A small multi-label image tagger, trained from scratch.
Model: 6.76M parameters, arch convnext, norm layernorm, depths [3, 6, 6], widths [80, 160, 320].
Data: trained on photos of plants, animals and fungi (iNaturalist), 155796 training examples, 9.1 epochs.
Rows from block 5 of a small multi-label image tagger, named by matrix and row number. Rows with one number belong to one neuron. Each number is 128 + 24 x the weight over its row's rms, rounded and kept within 0 to 255. All counts start at 0. Numbers have three digits each.
Before each neuron's rows are labels from the 100 images, of 14976, where the neuron reaches its highest value: "patch colour" is the nearest of a few named colours to the mean colour under the peak; "top examples" is what is common among them. Only what is clearly more common there than usual is listed. The data: photos of plants, animals and fungi (iNaturalist).
# fc1: MLP up (model.blocks.5.mlp.fc1.weight, 640x160), inputs 80-159
# fc2: MLP down (model.blocks.5.mlp.fc2.weight, 160x640, transposed), outputs 80-159

patch colour: pink
top examples: phylum Arthropoda; class Insecta
fc1.293:115104133143094113121087168111123108106129112103133130147136124112135106107174144131155156115134133117127130158152154125209118130118144110122161105141121146141168161136076141142126108111149077168145101099121147201105135140100122103149109141
fc2.293:069130134119145142138120134132149102151083137094116142146170150104138120153150131121160102109130139155152161129099113141066157167137173165117095119175167109154126104093148126165080136088108141103156109169126121138120091125126130132111130089

patch colour: grey
top examples: class Aves; order Charadriiformes
fc1.46:077112136104113163094122140108140087153127130112120094142087135111174146106121140173130103108155124111125139101142136122143108099117164137112122137123105111110129110120151095083138110160122119118099128151106118152164175139127129177176139107
fc2.46:103132144123120120161146119078095129129144102149097123140125104133116149129126155117129125127069112112076103129086107167159122134150152151134112118137158103069129141128136119097130138120118163165082131124113158114169147139113143116101121094

patch colour: grey
top examples: class: Aves; order Anseriformes; family: Anatidae
fc1.340:123102140115107139131136129120144120105110137172155129146096144130147113135148042156125100117108172131100152130130094174151144139108122173115174132112181124139146107106153105137132162154140148102106143130105159142135141107040150156146162152
fc2.340:080120134136153114108188111105188083152109111087146146113128171116100123145165128061150089165087124106177085102115160147124156116125158119134139138155145149141157098067125125080141129120115158090088140109111146095137147124162087116144118112

patch colour: cyan
top examples: class: Aves; order Accipitriformes; family: Accipitridae
fc1.602:143129139100092129114145107152120088121143101130099105123110119106139141112146135145179118095144123120129124164138112142108106144127144146130118106096117139132131113134139145169125046156125131121108088108136132105161148156142105134137118171
fc2.602:118167112112087056082085137150094155146141128109137111133165117147118141123103135078107131124058116102099080135134128131129106147132143135148163141149141150135120145094113120128162119142142134114109150090124151143102090159123119124092165126

patch colour: pink
top examples: phylum Arthropoda; class Insecta; text has "bee"; family: Apidae
fc1.384:116109116130133125135150129090170139116165114131151152075123136074157120129141154080109130147109155165096124165099121110124112153106144109134140098097136108090115113094133158134132129144102162110166121122091124097111111153110112181090120111
fc2.384:107132141113157149141092118143083124101153102158151145152129127169132131081127122107129147110142124112141099123136132140137181120157135140148108128104090125125094169140143128161114132114148094063127134176113124129122101126121148185167105099

patch colour: grey
top examples: class Aves; order Charadriiformes
fc1.444:133121117107114153138148115165148143123130137156118157144111112085162141119135130097129124107100116124134168108131106069146124142119068061132123124132137122101120094097112138107144108134175129140145145116161126109119137109153087139145153110
fc2.444:133132123118145116148096074156125162160172099154111096098132103136089142118133136132140136113175135160105144113161128151154170164120153141127104149120120147090158160085146168134155138151116140145132106148103108124095096115161105132119106119

patch colour: grey
top examples: class Aves; order Charadriiformes
fc1.283:197119130103119133170121113108164148125109116143141137138124159149130127100126133146122046118167075161123135123136149142126115133165151109134127149188098116111121126148164133075152110129111137105149125137086124151144115133150116121154142143
fc2.283:082099124129148148138146125139156089138122106130139106134145100090156100133124153124124106153101119149101106118128134086084068129110087138135126126128089134138119120102135164100127127120118136113141104115118134127169176106093138159104095149

patch colour: pink
top examples: phylum Arthropoda; class Insecta
fc1.465:127146147116159132077092112140138123134123114112152182065125121174142124114137092131133108153101170098135146119172140126102090142083131073102164125154104184125136152127156164115138149102143082102123155138188116125132132169141119172138122134
fc2.465:166169102139139138119107136116159127091096155142078146138103118114105123073101137146128141126121103118085089115132117130177090140123118102142077126143140152130148153080086128118095116109111091129148083141114108149102115121153147095184132155

patch colour: grey
top examples: class: Aves; order Anseriformes; family: Anatidae
fc1.478:114091116084140153105120083122117118115100116107178133135135149081134140115154098133151121134115144123125163116158123124157128129137179133161137150107131104156112189107136124149115138118120087088143127170130098074120121116135165108168160135
fc2.478:088111114123196151145134129123129114118059123164108170107107156107134129181121154101117079142126124123159108174132107178097160126119114142095111100119130161149117142135166118123121127153134128103163153114107135102102132130112119120137084103

patch colour: grey
top examples: class: Aves; order Anseriformes; family: Anatidae
fc1.523:118117162119150106131122113122094144137129135122132200127115108121106127109159100102133144138107192133088143169169149077126142146115121118094129106065101138093152159125105150133127161144096174112158145128142154099115118118114108152120102148
fc2.523:112122133122117133087140103122155163126141147131120139154086088162128135138162107096168094085107093116178125144112107130176154112143128100150130122112147109152124161115142155150129114147112145129143154146166148123158100169119178108128144145

patch colour: grey
top examples: phylum Chordata; class Aves; order Charadriiformes
fc1.238:103142125103114124167098150121125127099134170152090175140094140132127161124125116115119122121144148143115131162139132143151150132200108156116157167134147147121102119123085101141132162122129111100122112153099135075104130113097155155151142126
fc2.238:149106144135107104120137112150179133130136117174123135123140146155098108158141144070092126122139162136098101126111163138149155182136123107110151100132080169161130064143059133120121108102122085151131176105150119088131183119140094137112130157

patch colour: white
top examples: class Aves
fc1.586:089137138122159071128129092093124126131142130157124108144145133096112128156150128187120154094152161117128113144123101083157090147140132143092121137134124143135143139144160145118084076199135101117120106127104135130136115082146111134132138152
fc2.586:100109197077116144140143134113122102162111122125170131143134163112118115155090121125132162118127108118105130156088112139141140098145178110140114162124128141137129126114155120151154135115148165124120197094124149156149105145169154119111131101

patch colour: grey
top examples: class Aves; order Charadriiformes
fc1.520:133111115105177136132134115123154127159138112115161110123136101146124128160097086131098106133118157085075135114185175149123127113113082170130120130097174101129121128106119123127135136127115130102123122124115179116139144088105155131160139125
fc2.520:107120134116106158109092115140136144124057134135130127155102126099075143161128108071146109129162119096102083115144169152099118134139136128102137173156092118128132150127122117115093116133139074150127106120155132136124152106134145126152117088

patch colour: grey
top examples: class: Aves; order Anseriformes; family: Anatidae
fc1.359:127114140141132131138138107124136112111148146182144155133093152128150138155146078113098145132117134104078184142131110144184110095119125108180132110132128131107146116120084114113141120142115126111090141120089123155082126149180165140126131107
fc2.359:145079122120128089151158151117127143122108127137107176121117155164106159140114164123147143127132115090144098138118141126164125160131075161136155137157092139110137163122156125099062115119114131132151096142152132149139107137115098112111140144

patch colour: grey
top examples: class: Aves; order Anseriformes; family: Anatidae
fc1.588:125125171120131139124128122151154121096134135153101110142110140080195127112141089161125144119111153130112102136147144133092130132162118088121135115107171096104105090090141119162158151111152117165096125112125110108114108087143116134125141151
fc2.588:136127119167133127130122064121190117127125149165104118079114137095077117127122142083109142165119096094109124144149149172149132107122151125101188126160095135136124141133131148120120150132153094110126120147119121146131103130139093111170117092

patch colour: cyan
top examples: class: Aves; order Accipitriformes; family: Accipitridae
fc1.228:120119166102121160126087140137119152135172193097120104143146121101105134125123157132157131122142133127175167145117102144169099124139128136126144124115080091130114119111142135108136052139138113108134139116114098123189134144134124133155130135
fc2.228:112130153112112106099098108148130149138088122144132098133134162120120120123057071124108120138092125124125103139111138169144144119146150117125145148133139132114120137124112144095169125144142142139103149102148144108087140171142142092116162161

patch colour: white
top examples: class Aves; order Passeriformes
fc1.294:161116149149129106103161140143134123181164170118155099145097120159128129126109107103091111160132132121106084152165082136153131138115102107121107094136146103127147145170158131109131102132121094122082111099122128106139146150148131131123126124
fc2.294:167103097106166141091146118130160086140091088124117129079146165162124131126163151144131106135151122145115142138115121117119128101121155143118166112143074143132152162156115130117129094092132147137108168128139131150136099148082096138120089140

patch colour: grey
top examples: phylum Chordata; class Aves
fc1.175:127121096114121135151129151126137122148161109127161138128130123112084130107139108137123105176094177058113088091132150114135149107123121190172127162155176140166117110138112183136151122115131165118127104130156146159118110129140123130124106180
fc2.175:130095089095126147125126124126104142151182175138127095171082146107092144130119155116106119122132088124139114132147133167132141125115099065146157174113142126144129115122159125102104147143127146154126083149124163138151161147147113109110114130

patch colour: brown
top examples: phylum Arthropoda; class Insecta
fc1.592:094148126117191153125057133107114115137123145109116122169167123136099103110127147117172118098121135101105092110114119118121150175098121116124123168138123137083154156095111083131131119171156137135110140157124126137118122132138127112134153127
fc2.592:116127171112121130177098142101113129129159090067143138121127137146132123161146129144162143136128143159126138149117147138124125133163145163126115160132147146113106095144157125145132133141140141150093100130166066131142150069155123175159078153

patch colour: cyan
top examples: class: Aves; order Accipitriformes; family: Accipitridae
fc1.219:135137155121146133138115104161106114147152134100086138123130160132121158125133143110152137080143116143117156175144101140155073126130129140112124112114117108102115148135153086117109066136121136089125117134134159105149104127099130116136162139
fc2.219:100096126067110112108085140147065116167045118147179087147115140111107142129127097099094160127116100134094122127104141153147132102131160106132160151126139115133154098113130164137152118109112132096099160113128185124137100161115117130130141157

patch colour: grey
top examples: class: Aves; order Anseriformes; family: Anatidae
fc1.54:134165154133132143129112147134151144121144164119142101132146151090142157099125115167106117155108112099085133118129125119172126114145143118143125132128153139095132096095111145171135155146134120101089106125143155123132120116091169171139101126
fc2.54:111149135161113163115149098129144087127136172160124102118116145120066120156137133101116095149120124087154178092130103150106105152137116154110128146156106106160145158143095127108116109144149147128142166125080141149135162119145116101151109118

patch colour: grey
top examples: class: Aves; order Anseriformes; family: Anatidae
fc1.426:131124135084147125123122117124098159115089157102154121101091130116132117125139120111097127142144141066125125079138157129171147107142150123119152162133075104143152126134109101133139146131123083079118116160148113129163138114111181132189126123
fc2.426:149129164167155100126160159090151130094091106143092161142121128125095101115119133124075089121096101122140103149147140148117087149142109169117144139099088094112149127168156149111138097137095146133147124111148158130151173118139153113138108101

patch colour: pink
top examples: phylum Arthropoda; order Coleoptera
fc1.490:112129134099094073117129075162134123124128121080159127106112099169131129086105118134131129191142131158134097119121171106144108122142133121094133098118149086174106117169130146152117126099167110128132141165192112140124175159151080112137080124
fc2.490:104119142101109148123152114120115092083096116130103128104126140144151107084140115163117125095122137069090143118131126114124141107115133162141087121120128107108131169158112083142149187126127098138136119084157138133091154133157137114122111143

patch colour: grey
top examples: phylum Chordata; class Aves
fc1.80:057139146102140144135109155148127116116157123118108076086138142128146143073165137112145101165147156093086111121144123131161115114148133104106112109147134146085079191089121133144146176150123114120153109126113154130124089105135156127117110147
fc2.80:083111130128121137111114108139139085126139156181120096092116086106126110170149158148122171135135094137138145105150151119118128130119148110092184122140127104150149119118097105121146114138150124116159107155136097113124116151129098133069130160

patch colour: grey
top examples: phylum Chordata; class Aves; order Charadriiformes
fc1.352:114113144120140148102138162124109129171153118104083102136119116105143078122102120125125105094161127116108110125150119132113095140104141137115097130126166117109151142157160111098119144091140155101130163130094141094109116059167097127122088163
fc2.352:123116143100111162122157086138108098164146107143134087133117149119128141142180132125131148136133155106116127103137119132144107125091176103137096138130141144125084096164101179150147146118189151118178112118084167123169123118148120113143132119

patch colour: grey
top examples: class: Aves; order Anseriformes; family: Anatidae
fc1.552:175141107106092109142134203101116138118129112159129158111135151111160075147147139152113185166112141097110145139150105152139115134109114088149139138137174138117108143099138164121124081114109149100130140131113174127103128164147129118112112133
fc2.552:101144175143181154161119160130128126112182103129111154169128130129158163094122096123115174153125127098138145133127144110103085154129105143155133113167124118150168167123131108144131168148081128132143095110146115124126118111093109124132183103

patch colour: grey
top examples: class Aves; order Charadriiformes
fc1.45:139130115107143137110139169119134081157141176109140131135145143142073135146134110110154111111134150063112131140149174120121151084131127121097111149158148149097137173144127129160089140124093089094125133115116127153108124095123090142144174136
fc2.45:151133113093171123113176142140136157150156115117124135122112142166111121187188135108126100169149124118117120067133116158128121098129111169159088138136129142147150133126094109109124131155113139069176094098114142105189091105135106144125102115